config = dict(
    encoder_arch='vgg',
    dataset='telescope images of galaxies (Galaxy Zoo DECaLS)',
    encoder_norm='batchnorm',
    encoder_depths=[2, 2, 6, 2],
    encoder_downsampling='max',
    latent_channels=32,
    decoder_widths=[32, 64, 128, 128],
    decoder_block='basic',
    decoder_attention=False,
    decoder_upsampling='pixel_shuffle',
    codebook_size=256,
    beta1=0.95,
    ema_decay=0.99,
    epochs=42.3,
    weight_decay=0.02,
)
Rows from block 9 of the encoder, named by matrix and row number. Each number is 128 + 32 x the weight over the matrix's rms, rounded and kept within 0 to 255. All counts start at 0. Numbers have three digits each.
# conv: 3x3 conv (encoder.blocks.9.conv.weight, 320x320x3x3), inputs 250-254, a 3x3 kernel for each
conv.17:150167150148164115143111115120169155139134142103124119028118098157150110125115140120116154149099137148114130141129129105170142120113131
conv.18:105162150116082106134197143111153140095090155117095130111128134082059108127132118146042160185073114142161150128121121128103101132126126
conv.19:076131132148123148137172180129084072130078087113100096149110077159103129109137105139086121106140139146166124065000103145139136155178144
conv.20:130144137116106109124120119108147118096122145132109103140128153138162166129150166115106105133169144106104073119074128165171136126139140
conv.21:129093153149161131176069157129128065154145105117109147107112116117130109101088119132147080052089117175107099136157142111138132119133132
conv.22:126114125163182125103086049092160126074157113104120132111076139153205107104096130154152159136176115134114132145157196063031107047068085
conv.23:131096112156151118143119099093105117149128124150120124075144101151161107147160119132139140087092130104136137118130097117142123105120126
conv.24:110100119125138109103127174116096144175141114136139152147149105120078120137153092143131146121000088115196148107135116053001104099102078
conv.25:124099113093076119088117126172106090169116088081095133121137126114134133112106123111113078089098120104086101134125160117124156132141137
conv.26:126144128115142121125118084131152150131156172091130146128091070181173121171179140141137150145100147139109160109120055088098106147117141
conv.27:140077118104120079162101149135114062144161103131111094143141152168145101177116154114120059127107081098122096088107134128140075120112117
conv.28:155087145164217122148099125126122060147172099119118117107142127157167099119114138121155115109098123153125135101141121136091099118125122
conv.29:091108155122155105136172165093143121104131125146148112158177105132132104153167149117133084132146087123156126135138164120172098088142084
conv.30:122062105123083126137048196117150145150123132145143107093172139049055057029087121107140129072159087131156109135123121104118070135169153
conv.31:133108136139143084114111119097079082120111078115098082083146106154067102170156176121112078174040064140159149081113130122107099112134134
conv.32:132205131135080163131155107126131199113088151136150141105063114107134098111085116131118128147174123134126158121136117138123143149112141
conv.33:126084098125112096119034096139120058173159096154135112077128090129151080089067103097157120088138123142123118129139104149155078146140143
conv.34:096206124121094169158208161146153184129124154133161122140103094103141075122125114137113115154221154134144160107104069126149125139115126
conv.35:118125140130205194154088153154094096163112053175093073055117201184163137062035135128173149152195133096143077086185130096124102162127106
conv.36:138168170139135124129082140141196176128145153079076114091105168149131158150125184183162182180036147125111186111165122127126142112118135
conv.37:126070112084113129068106131141132108129160138103105088214144125111132140110122102195212201120156187160158164081088122112140107142127123
conv.38:126132135108099079138144115156119092133162115151152122124136161120139153109090148117126133142148167089102106105029138121114091131167096
conv.39:121138114124106123103169115140151168148130155138138126117128124105072113167184115089147169151080123125104129132159118115094126131169158
conv.40:165142126129136132116178118157161150109121159155144135098136099031093101164173130157160191172097126093091165113137151151079124136157117
conv.41:075081147129138142176090164120093145119094126138135138000080225221139199000090129115108203124255088172203121128128170076138150131094127
conv.42:104107132118130111135131135135134106140145121155130113107124141122125126125135145115136109125141157118101097109000081141142108125172132
conv.43:159136170142144115135134133156134096138150113147120101105128137112150150103130154088112113113152152141110112104000111144157116132171138
conv.44:077116133127141120127169120064133152136148144126144130098153142138124127165184147138119125091127158138131159161112052105116108118104128
conv.45:058097139087125158162187169186175107142131156128080094176128061104069048092069082154140152119099120164135142098038137148129125174165166
conv.46:133096130132162132135126121105091072077109105109093095096104095141181108089065085159133151140206100154133121177122170109127109083106092
conv.47:127115102161097089037216131119064128188116104104150110079076105168024080089157087119100131200107107143167182106118118108076128114089092
conv.48:098159106081069123074152089114145184104096168116129144138104097089102095140142072146079075100097031120116064149199178117117136167131135
conv.49:080138096109030177130197205122153150119106146142134095167167136054014123167230119132093175126061104136201138092116130102064116170125126
conv.50:104102114089122077164097138139152091130144123153125107121132142116138131102124129100144113096162131068105098125094161095184096083128123
conv.51:080124137098103152134203168153161107128121109150130083158135111137130122107146101106071072154153139122121092108002062143152123149164135
conv.52:174149128145193132112109085120147103141193109100127114079070155172231096179076152126149138156125172152090131145158136126116128131122128
conv.53:122127111067104146159189121200157148177147148137151156125176199078072139128152189144092166128055134119134130169147118147095173140139128
conv.54:184129104151197175118129126124173098103173155104144127115161157219233132164147129114117159108143158118106115108136166106140124104126104
conv.55:075150150104110133039207149117074112148106111130153098150140123065107064128081125151161133093143104186111135128117180132124105139114106
conv.56:143125093096128142125141107125098146067097113130150097136125122118131182116136128123108129161111162149150138120136133089025121079056079
conv.57:097139093106108140112097077139124129154140139138141125131151121115111150157147094124099110117073105148130119117130119120112140131126135
conv.58:125147139149135137116172126121116094120147094100130092060130125091140115090103124125151120132182123145114160098086128123136085151112076
conv.59:152086145181180122137085127138120070169173106136123115114136133148138123110124129137151131114113149148134128111109091133111072134149133
conv.60:084098160119139110097091123082105141138139107119108082126169111133093109135132148146142100130118118126138108116125132146142144168159170
conv.61:074042071080111111116190208154169116159163157154171120141166140112068057145134110155090121138081094104112096132062055118077085150141124
conv.62:140092090109140109129168160160148097146154100089102117117136124106083102131158126140103137137041106137129136109105138094045107082130112
conv.63:058057058060141138094171164107070040132092070122095055107102045128103051133082052101074093105095090120124095022007078096033058139129113
conv.64:090128108109111089126138113127057050194113061204132081099115137112125126077120147120114131109141137069122131093126162089110126100119101
conv.65:124098097136129117134156140136153081129157093073104092101114109082096098130137091124090106105061097148135123121098137069055116083129119
conv.66:100128096139102136123155136101157121122141132109143120113133151098122132098127141126114112037148081130112110140053135072139059110140128
conv.67:138128097111206160104074097125146160106146154100111149153144090112179129119106062134133172117165131130100117092149093115118098145177173
conv.68:112131144135140156114160159127085147149120120089087141128144127124005124108146091149148166141007130147137149124161129104076132106082121
conv.69:110112126150180108122092107144115074145182126145135151108123137106143118106101130096131129105140174140146103087077127118102033127144114
conv.70:112144110125000128142202187112125131123066139152147115173140116045054160088150108095119130077059080141161130116101123138135125074087125