config.toml
model = "image VQ-VAE"
encoder_norm = "batchnorm"
encoder_widths = [80, 160, 320, 640]
decoder_widths = [32, 64, 128, 128]
warmup_steps = 5840
Rows from block 11 of the encoder of a small image VQ-VAE, named by matrix and row number. Each number is 128 + 32 x the weight over its row's rms, rounded and kept within 0 to 255. All counts start at 0. Numbers have three digits each.
After each channel's rows are labels from the 100 images, of 14976, where the channel reaches its highest value: "top examples" is what is common among them; "colour at peak" is the nearest of a few named colours to the mean colour under the peak. Only what is clearly more common there than usual is listed. The data: telescope images of galaxies (Galaxy Zoo DECaLS). In brackets: how many of the 100, against the usual share in percent.
# conv: 3x3 conv (encoder.blocks.11.conv.weight, 640x640x3x3, each kernel summed), inputs 276-367

conv.172:130127139142148161120134157147226142162163150158139142150159126118232093114112176193118144188113135181162156148227128130139101097141159173142100127148134150148132099154149188148092165128122145166090101149170140133171162171085124143130109148000126138142107119124148126155124229
top examples: roundness: round (65 vs 20.3)
colour at peak: grey (59 vs 6.1); pink (41 vs 0.2)

conv.622:159152134101105133128079145140136025132072108141151137137124138176139182147155109146142119118148121122129137192148124110142127141152122144149225171118122094158163148094150141124176132177107091144170181121068137096151145150152126127119110126255116157146136127224145138010141135
top examples: edge-on disk: no (53 vs 24.7)
colour at peak: grey (65 vs 6.1)

conv.435:169105117099155115126111124128051108142121114114068130115136131155063124108137081109178111066103120071099148146044105144136148167129113098121101081131118118126154138107109062135146143135125116106128151130151126124061100110119143155155113118058168151137151087058125118109092076
top examples: edge-on disk: no (74 vs 24.7); shape: featured or disk (74 vs 30.4); spiral arms: yes (54 vs 18.8)
colour at peak: grey (85 vs 6.1)

conv.363:141081144092097133140148101111088152111150111128119145124106118139100197140145115116112105091161125125125090161093119146085141140126090112093093090123134170115143125159127121118147152135187051134140152149103136115121119076124135127105116114145122113133122100006116070190140098
top examples: shape: featured or disk (68 vs 30.4); edge-on disk: no (65 vs 24.7); spiral arms: yes (53 vs 18.8)
colour at peak: brown (64 vs 12.5)

conv.503:128110125076154136165170131149109111173099136152150153132112121114115129147183130127204108142139120114154158097114115189108148188148119129149093105127155139157175103162156118135157119150074157143122132160107145175158156108171163169121167128135146118158091106139111081105123125
top examples: shape: featured or disk (63 vs 30.4); edge-on disk: no (62 vs 24.7); spiral arms: yes (42 vs 18.8)
colour at peak: grey (89 vs 6.1)

conv.382:127141099087128099141136102129050122100106113117103115105081119148042128122142101060143119048114107060106128137026119151103164191130083088099086127097128140108135116128088059145168130139111108121140133139140113145073123068105120138131123116096125140104115098121122090127131049
top examples: edge-on disk: no (73 vs 24.7); shape: featured or disk (73 vs 30.4); bar: no (44 vs 12.9)
colour at peak: grey (82 vs 6.1)

conv.345:161029112118091166115152125079131127117115130090155163136118151109131163124103107146105130120157135139106083073141078118107149127077124141114142105116156161134144086127113120107127099107156061127122134155060143108124095073073132095130127114030123088151129113040121134141134141
top examples: shape: featured or disk (65 vs 30.4); edge-on disk: no (51 vs 24.7); spiral arms: yes (39 vs 18.8)
colour at peak: brown (37 vs 12.5)

conv.166:122151093073123097147128106160077118095080103111076107107094110120070072090158120089135118080125100078107140102062119145111147168120090095107095138076119122116147068124112082155150149150058122129151099126155107155111134090154128112107114110053113144119093069137104083143087080
top examples: edge-on disk: no (61 vs 24.7); shape: featured or disk (61 vs 30.4); spiral arms: yes (44 vs 18.8)
colour at peak: grey (70 vs 6.1)

conv.75:129150132132177127158158120132106115150106147122132136146109135105101150124182138133193124122125133130138161054100126163123160155172136128133145142143161116137161080131145107142151108163055161122154093180098158199127156124175187163117173146132150117134136111220099128125125113
top examples: edge-on disk: no (72 vs 24.7); shape: featured or disk (72 vs 30.4); spiral arms: yes (50 vs 18.8)
colour at peak: grey (98 vs 6.1)

conv.318:139122134120126199142117114167195135126144135116128182144112104044198131133150136144127120190141132158181141069194125125115099111147134131145045136124151167134166110154160160132053124133085104158110094141190167152153161139114128160057113170001123163133113123088109086197142220
top examples: roundness: round (67 vs 20.3)
colour at peak: grey (75 vs 6.1); pink (25 vs 0.2)

conv.454:119143139111161146169146127121124128147114160122133168161101113098119115121172142146209146144135130120126146034114133172130133120151151130132145128162152147145169079132158115145118098150087157103131085151107190197136154123158188163100162150116178112127089117184085107091131132
top examples: shape: featured or disk (65 vs 30.4); edge-on disk: no (64 vs 24.7); spiral arms: yes (44 vs 18.8)
colour at peak: grey (97 vs 6.1)

conv.251:124102129080157140160165132145113118163099144145143158134114132105120120140180130133215110144142124110137156086115123180107155181168128132143088097140159147153174126165170121134149113142089157128133137151101157173155144111163167165120178130153158119156089117129111079106127127
top examples: shape: featured or disk (61 vs 30.4); edge-on disk: no (59 vs 24.7); spiral arms: yes (39 vs 18.8)
colour at peak: grey (85 vs 6.1)

conv.22:109067115112097134112119103118107132126082166159135150114123100156117127111116126097113128130118124121133091153128120152116128137102100129107208073109141194120144109172129119137151096117164098135114187120000130106143118111097094107107140109223128136147095108118129130112114120
top examples: edge-on disk: no (53 vs 24.7); bar: no (32 vs 12.9)
colour at peak: brown (33 vs 12.5)

conv.302:105163105087127080155166095148071146104112112097088097103066101100062082118159098098122110092134109105141135085072116155097135147109096076129078171104136119107135068166125093143143111144070142123140071107156097176118162058174112122103119134021099106094094078152114090170127076
top examples: shape: featured or disk (60 vs 30.4); edge-on disk: no (54 vs 24.7); bar: no (34 vs 12.9)
colour at peak: grey (46 vs 6.1)

conv.381:152164137109091118133151122094132000147103141131167098144132150142122141164155123143138142134144153121119132162119112160147132154093153135145223095156102157133108137047116126100144139116152079162148194105126129112121111146125137132168150104255114136159132193164146100044157123
top examples: shape: featured or disk (60 vs 30.4); spiral arms: yes (39 vs 18.8)
colour at peak: brown (47 vs 12.5); grey (26 vs 6.1)

conv.89:120002133116154150114078136110109046158079136165200165121121100137123123133158149094140103132124126119150114223139107096123157216075109131118152109131121083121170127120149140145152119125116120170124225141079140116142172103137134125130139115218171150129092146190139123132161125
top examples: edge-on disk: no (50 vs 24.7); spiral arms: yes (40 vs 18.8)
colour at peak: brown (44 vs 12.5)

conv.195:117107135103144162149142140179128105144083167143169165138148139219146160160147142128127146134129154137143171170152132222144157155094114152124255156166146100155184119047164160193184127140164139125152167128146142155163161140174130152166163145224120133171112128096149078000148137
top examples: roundness: round (68 vs 20.3)
colour at peak: grey (73 vs 6.1); pink (26 vs 0.2)

conv.237:173167164118105107134136165085127112125085181131195099122102146112115145146137167147141200122161169131123139042112137068170109136123142155093101099145126169139117096094128129096136161165077065155129149132180120118122146135173137151117122090095117141132139171181113111246156109
top examples: shape: featured or disk (66 vs 30.4); edge-on disk: no (55 vs 24.7); spiral arms: yes (41 vs 18.8)
colour at peak: grey (26 vs 6.1)

conv.253:139119092091099104116140115143072101090089145117119117109150137139074099087152130102165141055137129079103133136052121126105173199134091122068119092109130111128144102097096083133177132150110112124146167124136116140081102123124123108117108118080134151168087095098097116091119077
top examples: shape: featured or disk (67 vs 30.4); edge-on disk: no (66 vs 24.7); spiral arms: yes (45 vs 18.8)
colour at peak: grey (73 vs 6.1)

conv.165:121139146148155144133111148150218128160177132158111120157177142146213137109094178168120149166116135183149156150195156135151127118150181172148138144135131132163101152145139213130130158163149145157107135143132129136161149200110108144150130149104102144148168132177156140110116183
top examples: roundness: round (61 vs 20.3)
colour at peak: grey (60 vs 6.1); pink (40 vs 0.2)

conv.577:146175132117132121113096156150131101151108118116170125128101122097131153146157123141139134128126144122118111150133128025109135148199148130132112143119095077142151111091145144082178094167071116165157197143106127100151125125120128139113091111121121110103142126219110173063120126
top examples: spiral arms: yes (40 vs 18.8)
colour at peak: brown (41 vs 12.5); grey (40 vs 6.1)

conv.520:123145144133172124156147122116118122150120176131125127129113118133108135121167154148183144138139144126146153046107142171127154133165149123133142107151173140137138058163151115147165097168067158110149102177088152202134155127158172162122187147093144113123134110204108117134135119
top examples: shape: featured or disk (73 vs 30.4); edge-on disk: no (72 vs 24.7); spiral arms: yes (50 vs 18.8)
colour at peak: grey (95 vs 6.1)

conv.34:157174112124170107092133152106078084136100162110145116112178127160083133090145110126182151082103139097077149157071122125153179213168142145126080105148124106114143124114110078149147116118123160101132163138178131089076093159140162125135122135126173128142150138180112167124108074
top examples: edge-on disk: no (69 vs 24.7); shape: featured or disk (69 vs 30.4); spiral arms: yes (48 vs 18.8)
colour at peak: grey (78 vs 6.1)

conv.3:142143134161152129131143169132217146146173142168108108143178141160200140129119161170131145158115150173128150195184134121152166118163172169164129123150136118145087147121131194134135161123135183144134115151133122114142137198132134130159120147204130132138173141248158199116135173
top examples: roundness: round (59 vs 20.3)
colour at peak: grey (58 vs 6.1); pink (42 vs 0.2)

conv.377:125110094086092094139127098158075135096107101119104106073113146130067129116114138085124114064135114079100124135060107113081151154116075088073142094078144122114133111150093095135187120146113088138128139115120099147087115105090100104125133092068095149119105083073089109104136072
top examples: shape: featured or disk (66 vs 30.4); edge-on disk: no (61 vs 24.7); spiral arms: yes (42 vs 18.8)
colour at peak: grey (44 vs 6.1)

conv.509:112142128122169116155138113130121104152111153127128122145101112125110127112174129145172123139120131119130151075105141160119142116155156109135148176140151138137126078135147102152144111154072159116147079173084152193133160120142182176115148146148139116109125110241101117092138118
top examples: shape: featured or disk (63 vs 30.4); edge-on disk: no (62 vs 24.7); spiral arms: yes (44 vs 18.8)
colour at peak: grey (97 vs 6.1)

conv.263:142112112090154107127109116132064114116109112119056121115098122147061109102136094093153112072108116067100131138038132150118148163136106095099083114121120129123142112102104061154158145146100120106128127139140122141060123086088123149136123103053135149113136085084119086097089072
top examples: edge-on disk: no (74 vs 24.7); shape: featured or disk (74 vs 30.4); spiral arms: yes (56 vs 18.8)
colour at peak: grey (84 vs 6.1)

conv.198:107120166150155144141134140142176147157147155144122123146191161146178158143097170146122142147130126190138164143175162153154128138157162180154140116139130119171118158118141190128172148153184151125106147140124129128149146206156098135149171153208106149167164143142167142077120154
top examples: roundness: round (56 vs 20.3)
colour at peak: grey (57 vs 6.1); pink (43 vs 0.2)

conv.602:126157103091124083143181105142054149097121099100116100102069113116048114136128119076121117071136115077115134125048118113073178171122091072105082144068139132124121102166099082158164119150091130118144099124157099151091138067142125129122126118059103113086107089137104080142152060
top examples: shape: featured or disk (68 vs 30.4); edge-on disk: no (67 vs 24.7); spiral arms: yes (52 vs 18.8)
colour at peak: grey (37 vs 6.1)

conv.390:130129087103133117099104110096135145141137193134136114102068086122136077058115136127130132124096176118110104147127096158159124138112120102125052144127148198119142071129114121147116178126059101149093110137206112147101133061055103120129145106000162158132102136046122053200099134
top examples: shape: featured or disk (63 vs 30.4); edge-on disk: no (58 vs 24.7); spiral arms: yes (41 vs 18.8)
colour at peak: grey (46 vs 6.1); brown (34 vs 12.5)

conv.545:104104120097125173154124130137141163139115136135126216204110105084137112129144128138189140171107114111133136072128150165121111103120153118125104182137126133163171097132168122149068130145109150121123080141082228165147143112125157139082119140061170135113078122177084083089129156
top examples: roundness: round (57 vs 20.3)
colour at peak: grey (88 vs 6.1)

conv.51:143173112097126133143168130181118084147081163158151134108130148140128149138200122142157117119150155125144159132131099174110168250182110143142171135150181137145183110125163126138161114163091126140148205171127124155150138134175148137137171119175126120184092114095127093144123116
top examples: edge-on disk: no (64 vs 24.7); shape: featured or disk (64 vs 30.4); spiral arms: yes (42 vs 18.8)
colour at peak: grey (98 vs 6.1)

conv.95:132149133111162135141176120147106112136094158124138150125138131095113145140186145130170120123143138121136165057112131162120175205182123137124126103153164120132185116143165117147144097155076153118164167175090164188125137132179176143126189138152132122147111107170107104140129115
top examples: edge-on disk: no (68 vs 24.7); shape: featured or disk (68 vs 30.4); spiral arms: yes (47 vs 18.8)
colour at peak: grey (99 vs 6.1)

conv.599:123137123135157148125117134151187129151149168148129142139138106109192075112103162152118143188104140166162141114191131140132103102107147148130080112139146160134139047133150159146104148131095132153081095143174140147158159153079121137117130140000123138112087096081125106165115201
top examples: roundness: round (64 vs 20.3)
colour at peak: grey (58 vs 6.1); pink (42 vs 0.2)

conv.270:143148099096112090157137111150062122088087123111123103104116126116055097116154135084148130053137125060113140112039108117096172208130095111098116119078139130119141097153089085150163147153084126142162123124158100152090115105155130113122128115090121143140103095135095107153132061
top examples: edge-on disk: no (64 vs 24.7); shape: featured or disk (64 vs 30.4); spiral arms: yes (45 vs 18.8)
colour at peak: grey (59 vs 6.1)

conv.563:106143082078099083138144092173079129092078107117107095093094114115068089115156117096125117077130087089130134106071097131095153183109075082113121123078144123101137082172105087147171119131081108138146118117154093159109127080155112092112124124065102131116085070128111088151119065
top examples: edge-on disk: no (63 vs 24.7); shape: featured or disk (63 vs 30.4); spiral arms: yes (43 vs 18.8)
colour at peak: grey (65 vs 6.1)

conv.264:121099131081144166156136124166125116165099149156120200150117122099130126126176130134214112156136138109128141081131132180118138169134129129141089071144147153164206135170175128128111116141102147133125161135077195169168135116145158151109158120120193124154068112082096071092100143
top examples: roundness: round (61 vs 20.3)
colour at peak: grey (51 vs 6.1); brown (49 vs 12.5)

conv.151:131096095079122124108203145153094137147116102160133128114094084107112085103180139091129101134120109114134114189123117135097135186137103123120106155150111158117159119183150108179114106109098118161132223157232121116149149083117146133104097122185128110109112093203111046146156117
top examples: edge-on disk: no (55 vs 24.7); spiral arms: yes (44 vs 18.8)
colour at peak: grey (89 vs 6.1)

conv.54:132133141150161120147107120127129130143141171127109105126132156185122157118176140143146131133138138152127132136127125159114157157186156134154045144143152141143124079194159146125225113152133144122139135145064141192146134149163154125156169140178113102127144112185150156132129117
top examples: shape: featured or disk (63 vs 30.4); edge-on disk: no (62 vs 24.7); spiral arms: yes (42 vs 18.8)
colour at peak: grey (86 vs 6.1)

conv.161:130148139136162155124119148150244128157164167168129136149176138126226124109089182171115157173118147162151159136207149143142121118136162168142141116140136144160130129131151219150130156140133139147087119148157135136165154180094109149136131136011120142148147118114146115125104198
top examples: roundness: round (60 vs 20.3)
colour at peak: grey (54 vs 6.1); pink (46 vs 0.2)

conv.570:130227130155143119123082129134127110130078155133202104111118141169121125129137136139118165142145144131134162123119139100138135128098143146117212125131123185128114090102139114173165167175114116100106159094132127102120124143130133148119145111139108132113127131081119142085139122
top examples: shape: featured or disk (63 vs 30.4); edge-on disk: no (54 vs 24.7)
colour at peak: brown (34 vs 12.5); grey (33 vs 6.1)

conv.474:129140130140152147146094113129120092137082173158130160126124131168129151115122144125138139126149152137141153120139127104154140134105130142149186120078149183149156085198139122169162129175116138162108210117024150101147144116125137140075147085123137134125138126148137133071086125
top examples: spiral arms: yes (39 vs 18.8)
colour at peak: brown (37 vs 12.5)

conv.610:118126078066081116130105086153084116099062119106131117087108125112080090111160127069130116104127107104119134111080108125087168186115082101081104118071137113117153076099133083148147116152052116130159119112141119157117115095147127102097110125143102137140072082122086095106129086
top examples: shape: featured or disk (70 vs 30.4); edge-on disk: no (69 vs 24.7); bar: no (39 vs 12.9)
colour at peak: grey (95 vs 6.1)

conv.96:124120113154128108137194146106074120102155112105136100143132124113064074142160114118095134102113127110135138110081128145115131104077137127134108181118117142114084097141123087128133133107128085101157067125176131134111100104160162111116121125178062097088145116176108111099165073
top examples: shape: featured or disk (73 vs 30.4); edge-on disk: no (72 vs 24.7); spiral arms: yes (50 vs 18.8)
colour at peak: grey (68 vs 6.1)

conv.39:126197124107126123134119117136134084148095121145117130134084130129137153097112120129136132124131125124136129131138117097154102160166140128143216120097128161143151157204136125139136119186119078126128245151036137093130108114100103135090116097183128159123113125224122115172105136
top examples: edge-on disk: no (53 vs 24.7); bar: no (32 vs 12.9)
colour at peak: grey (45 vs 6.1)

conv.632:143153134149152143116122163127243115162165144132144120152170139119227090111107163205119145178119149166140146157229127104144122098147172153156140132139126146142101117136143180123092156134115157163109102129173122118154156193103123137142111144088123140150126141184137139166130241
top examples: roundness: round (59 vs 20.3)
colour at peak: grey (56 vs 6.1); pink (44 vs 0.2)

conv.112:131114117118136207142116142161168127150107145120103249183117117077173133142151140145164128191131134141148137080167144171115127124139157150128085123151120126169187113104162137147046138149099168145127113146140233145154135128117156144091107144031163144139112130065096099142100200
top examples: roundness: round (71 vs 20.3)
colour at peak: grey (93 vs 6.1)

conv.613:111090137111154125150052095130134121154121194161027129113106103209131134133105157147139140166111138119157109129130150195138116113104154120113033053143142169136114044170145121141208104140112109124081136123057141161146119131119109127147149104028138135106133084062155102153077141
top examples: roundness: round (44 vs 20.3)
colour at peak: grey (88 vs 6.1)

conv.252:140136118096126089150142115135055140087121100114086106104095134131047120109145125081133122050125111079104130128040110131092171184140085093100107116085138145117132110154083088149170145148103105123139122132150101157083125079128120132128141102061119131109125084094111097140117056
top examples: shape: featured or disk (63 vs 30.4); edge-on disk: no (62 vs 24.7); spiral arms: yes (45 vs 18.8)
colour at peak: grey (27 vs 6.1)

conv.436:133110114078098094143178087143062148095132094107113098095097133113051156136126117075113117062139106089122115143056115129066162181129075079080118100079156141118121128180099096143181116153133095122129152130120101153097117071126120119116132117059107118114100097061098079111153055
top examples: shape: featured or disk (61 vs 30.4); edge-on disk: no (57 vs 24.7); spiral arms: yes (44 vs 18.8)
colour at peak: grey (31 vs 6.1)

conv.605:139149128126138124141092109090126082132161184145065132083120112138119129111098150159121158138099160117124113088116153199153130097090144125082082077151128136132123090108113121108159131115131084153109096098151123144105101126118134115159134096000093123095160127022141110182113131
top examples: edge-on disk: no (73 vs 24.7); shape: featured or disk (73 vs 30.4); spiral arms: yes (54 vs 18.8)
colour at peak: grey (72 vs 6.1)

conv.630:107140089136116090132123116142099165092127126096120091056107131157096115185128135091094102105123112104138130129081107111074168174126091099116065158087138132097116064137120097143203074121113147139141107131157094158103118115103120051145154150100045099093137108107103121110178091
top examples: edge-on disk: no (65 vs 24.7); shape: featured or disk (65 vs 30.4); spiral arms: yes (52 vs 18.8)
colour at peak: grey (90 vs 6.1)

conv.389:161134114100119102129156104143052146108143121108124122087104154124052153147114085087130135065133131075104132151022112115086152185138099102071131094106147142130132137166094071169172112168135145120142145128134116140062111102109122149156129119107135137114147109130100115095150055
top examples: shape: featured or disk (64 vs 30.4); edge-on disk: no (60 vs 24.7); spiral arms: yes (45 vs 18.8)
colour at peak: grey (45 vs 6.1)

conv.58:157150142128120145112073115089129048116101148146152158121123151141135136136130118130150131118162142123134117142142128048153130162135106122126172024102141153137148157165131132093112126134132063151122193121059149089145109128149143121106116088243148138140138124060148158162101132
top examples: bar: no (31 vs 12.9)
colour at peak: brown (43 vs 12.5)

conv.259:125136099089138104146105118138071119102101107111080113100090111136063082104146120061140111086112119083105137113047127136104171173109104087100063141094116122121141071104112075153154143139057134118142093128150115147089126093110130131118114107033110134097111074134104080120107068
top examples: edge-on disk: no (68 vs 24.7); shape: featured or disk (68 vs 30.4); spiral arms: yes (51 vs 18.8)
colour at peak: grey (87 vs 6.1)

conv.420:129071136138146155157068146176166101154136143143083133147171182151173179123143167151136128143119144175142166131174152171148128141164148179148192122141138101174153154110152183135181136151155108137128181147095137146155149205132129140153158133186109162181167124104175130033131156
top examples: roundness: round (57 vs 20.3)
colour at peak: grey (52 vs 6.1); pink (48 vs 0.2)

conv.331:164127135101123126102166129131070100150124177138124146125183151119078141116121101130185136078148160082091148185072130117135126163143125136114127056126130124148149190131115090116127144141167112098140194121108138107096077146131145159151100119107218149175122144088098118111139078
top examples: shape: featured or disk (73 vs 30.4); edge-on disk: no (69 vs 24.7); spiral arms: yes (47 vs 18.8)
colour at peak: grey (70 vs 6.1)

conv.144:127136096099094134148116100148157099120116093133145124134105182177153131101142109134122119140148135112143121150142114227116138139060129126130255179115135189142133168145125127155109161138095106126128119123140122130119116112102104131136142136207130132171121119055131069105162151
top examples: shape: featured or disk (71 vs 30.4); edge-on disk: no (66 vs 24.7); spiral arms: yes (54 vs 18.8)
colour at peak: brown (43 vs 12.5); grey (28 vs 6.1)

conv.603:133124151149132109136132135112133064168127156160154091122141123144120140124172174148131141148151153133124150103123150117147151144101172139183119126137134118136105095149158126124171114126141152144148115133100124145156151148150164149144155128208095128113160125212153131169159120
top examples: edge-on disk: no (50 vs 24.7)
colour at peak: grey (80 vs 6.1)

conv.229:151154133141162138129089151133229127157189141143114123164158144147214135083107161181132160164112149169124141163187143106148135102136181159136164164133134141157093138128139193140110166145118149148122128136119133126149135176081133147142112134071150136128174128215141141100109187
top examples: roundness: round (55 vs 20.3)
colour at peak: grey (59 vs 6.1); pink (41 vs 0.2)

conv.433:118124135095159136163168129141109123166108159142140151131110118107114118137177136138204119142135131112141162079108128183107150165166135130148094098139164151150164116178167116144151106143085157125133130164107156182148153107157173176122179133105153116143096114153115083120139122
top examples: shape: featured or disk (64 vs 30.4); edge-on disk: no (62 vs 24.7); spiral arms: yes (43 vs 18.8)
colour at peak: grey (91 vs 6.1)

conv.304:148125091117155086120130137119060114119125120124060108116137133175062122100119104104155121060091132064086138163029126158132146151132126110120128134128114102118117123114078065143161162134133139120128124128161105113064099131096126132163118106068151169126154112118118130100098063
top examples: edge-on disk: no (57 vs 24.7); spiral arms: yes (39 vs 18.8)
colour at peak: grey (48 vs 6.1); brown (34 vs 12.5)

conv.591:134142155140173118157163131119119127146112178131114121132130133137109130109172176151174155131147149133146147040108141147138158142171138132123153095156175131136134056149143118141164102183065125113163106186101148205133150128166163149132184141109140113141127115179115123168124112
top examples: edge-on disk: no (75 vs 24.7); shape: featured or disk (75 vs 30.4); spiral arms: yes (53 vs 18.8)
colour at peak: grey (92 vs 6.1)

conv.120:121138127095130189149129123155136145136112141136118241162118132076140135140175126141195117149162135125127140065141135156116145164159135135125121087150145118149227130123190142118062102151102161109147163141079237168151120122159159127095165142157173121151079127099088095107096154
top examples: roundness: round (61 vs 20.3)
colour at peak: grey (94 vs 6.1)

conv.245:137119135115121215142107104186183168138151116110115208157098120046190132122149133133129117191160130153175133084195143128122102110162142140130111152117138157150173135179180169146043133165085124149124111141159185140166157121118134191053115166009137164136112127122086063145141213
top examples: roundness: round (61 vs 20.3)
colour at peak: grey (84 vs 6.1)

conv.158:128069131128153135138100154068113020140113152156127148121109061141127133118129137113129122151110122125144109150140121047137133207108136125134091063131129139134132111168134121155145106110135085148127248155032135134140127108131138131152121080164148116102117126148122117219149128
top examples: shape: featured or disk (63 vs 30.4); edge-on disk: no (54 vs 24.7); spiral arms: yes (44 vs 18.8)
colour at peak: brown (39 vs 12.5)

conv.370:117119095100118101145182093150083150105118115111114103083088115109074106135169111103106098111121123121157127103081110150084148151117099091111034195114141117111138050178140093158150091137077132127149062127172106177126147075144141113097110148020069100107093085108096105162160082
top examples: shape: featured or disk (70 vs 30.4); edge-on disk: no (69 vs 24.7); spiral arms: yes (48 vs 18.8)
colour at peak: grey (88 vs 6.1)

conv.554:129136105097143096145134113129053122095116102123084105103097125146046117118133102066141116057112119056103133136026130140104170180129095080108105124095125137115135107124088063146166140132105116121134122129145105131069123088099117140143134111081124141105133094109117098122119057
top examples: edge-on disk: no (66 vs 24.7); shape: featured or disk (66 vs 30.4); spiral arms: yes (44 vs 18.8)
colour at peak: grey (38 vs 6.1); brown (31 vs 12.5)

conv.258:111102112109112081122153103118060169100138101105122102066072136142072139167105107076081106084108099084116116160044102132095134170133077093087069178100131140088111138136094075143172119127146144134129130138140099156087116077083094138136132116167087113065121107125113117093156069
top examples: edge-on disk: no (52 vs 24.7); spiral arms: yes (44 vs 18.8); bulge size: small (25 vs 7.2)
colour at peak: grey (35 vs 6.1)

conv.438:150119107121174095140086143115079110123136109122053110125097110189074121096106099122140114086078130087097133153047131146149131119113141113112087177146114122118111102063096069150156176130105133109122106131153122121075121107077128152146127094000140157089163097114126097083092079
top examples: edge-on disk: no (53 vs 24.7)
colour at peak: grey (39 vs 6.1); brown (38 vs 12.5)

conv.408:144135129119151177127123145159203124151135143133135155154128102070206118118123156143128131209128135165159138095198125124127101085118165134151061139135135164140138105153156152152049140140096146158115058134186151143155164146099132156080103162000133154118122123130101094190134211
top examples: roundness: round (68 vs 20.3)
colour at peak: grey (73 vs 6.1); pink (27 vs 0.2)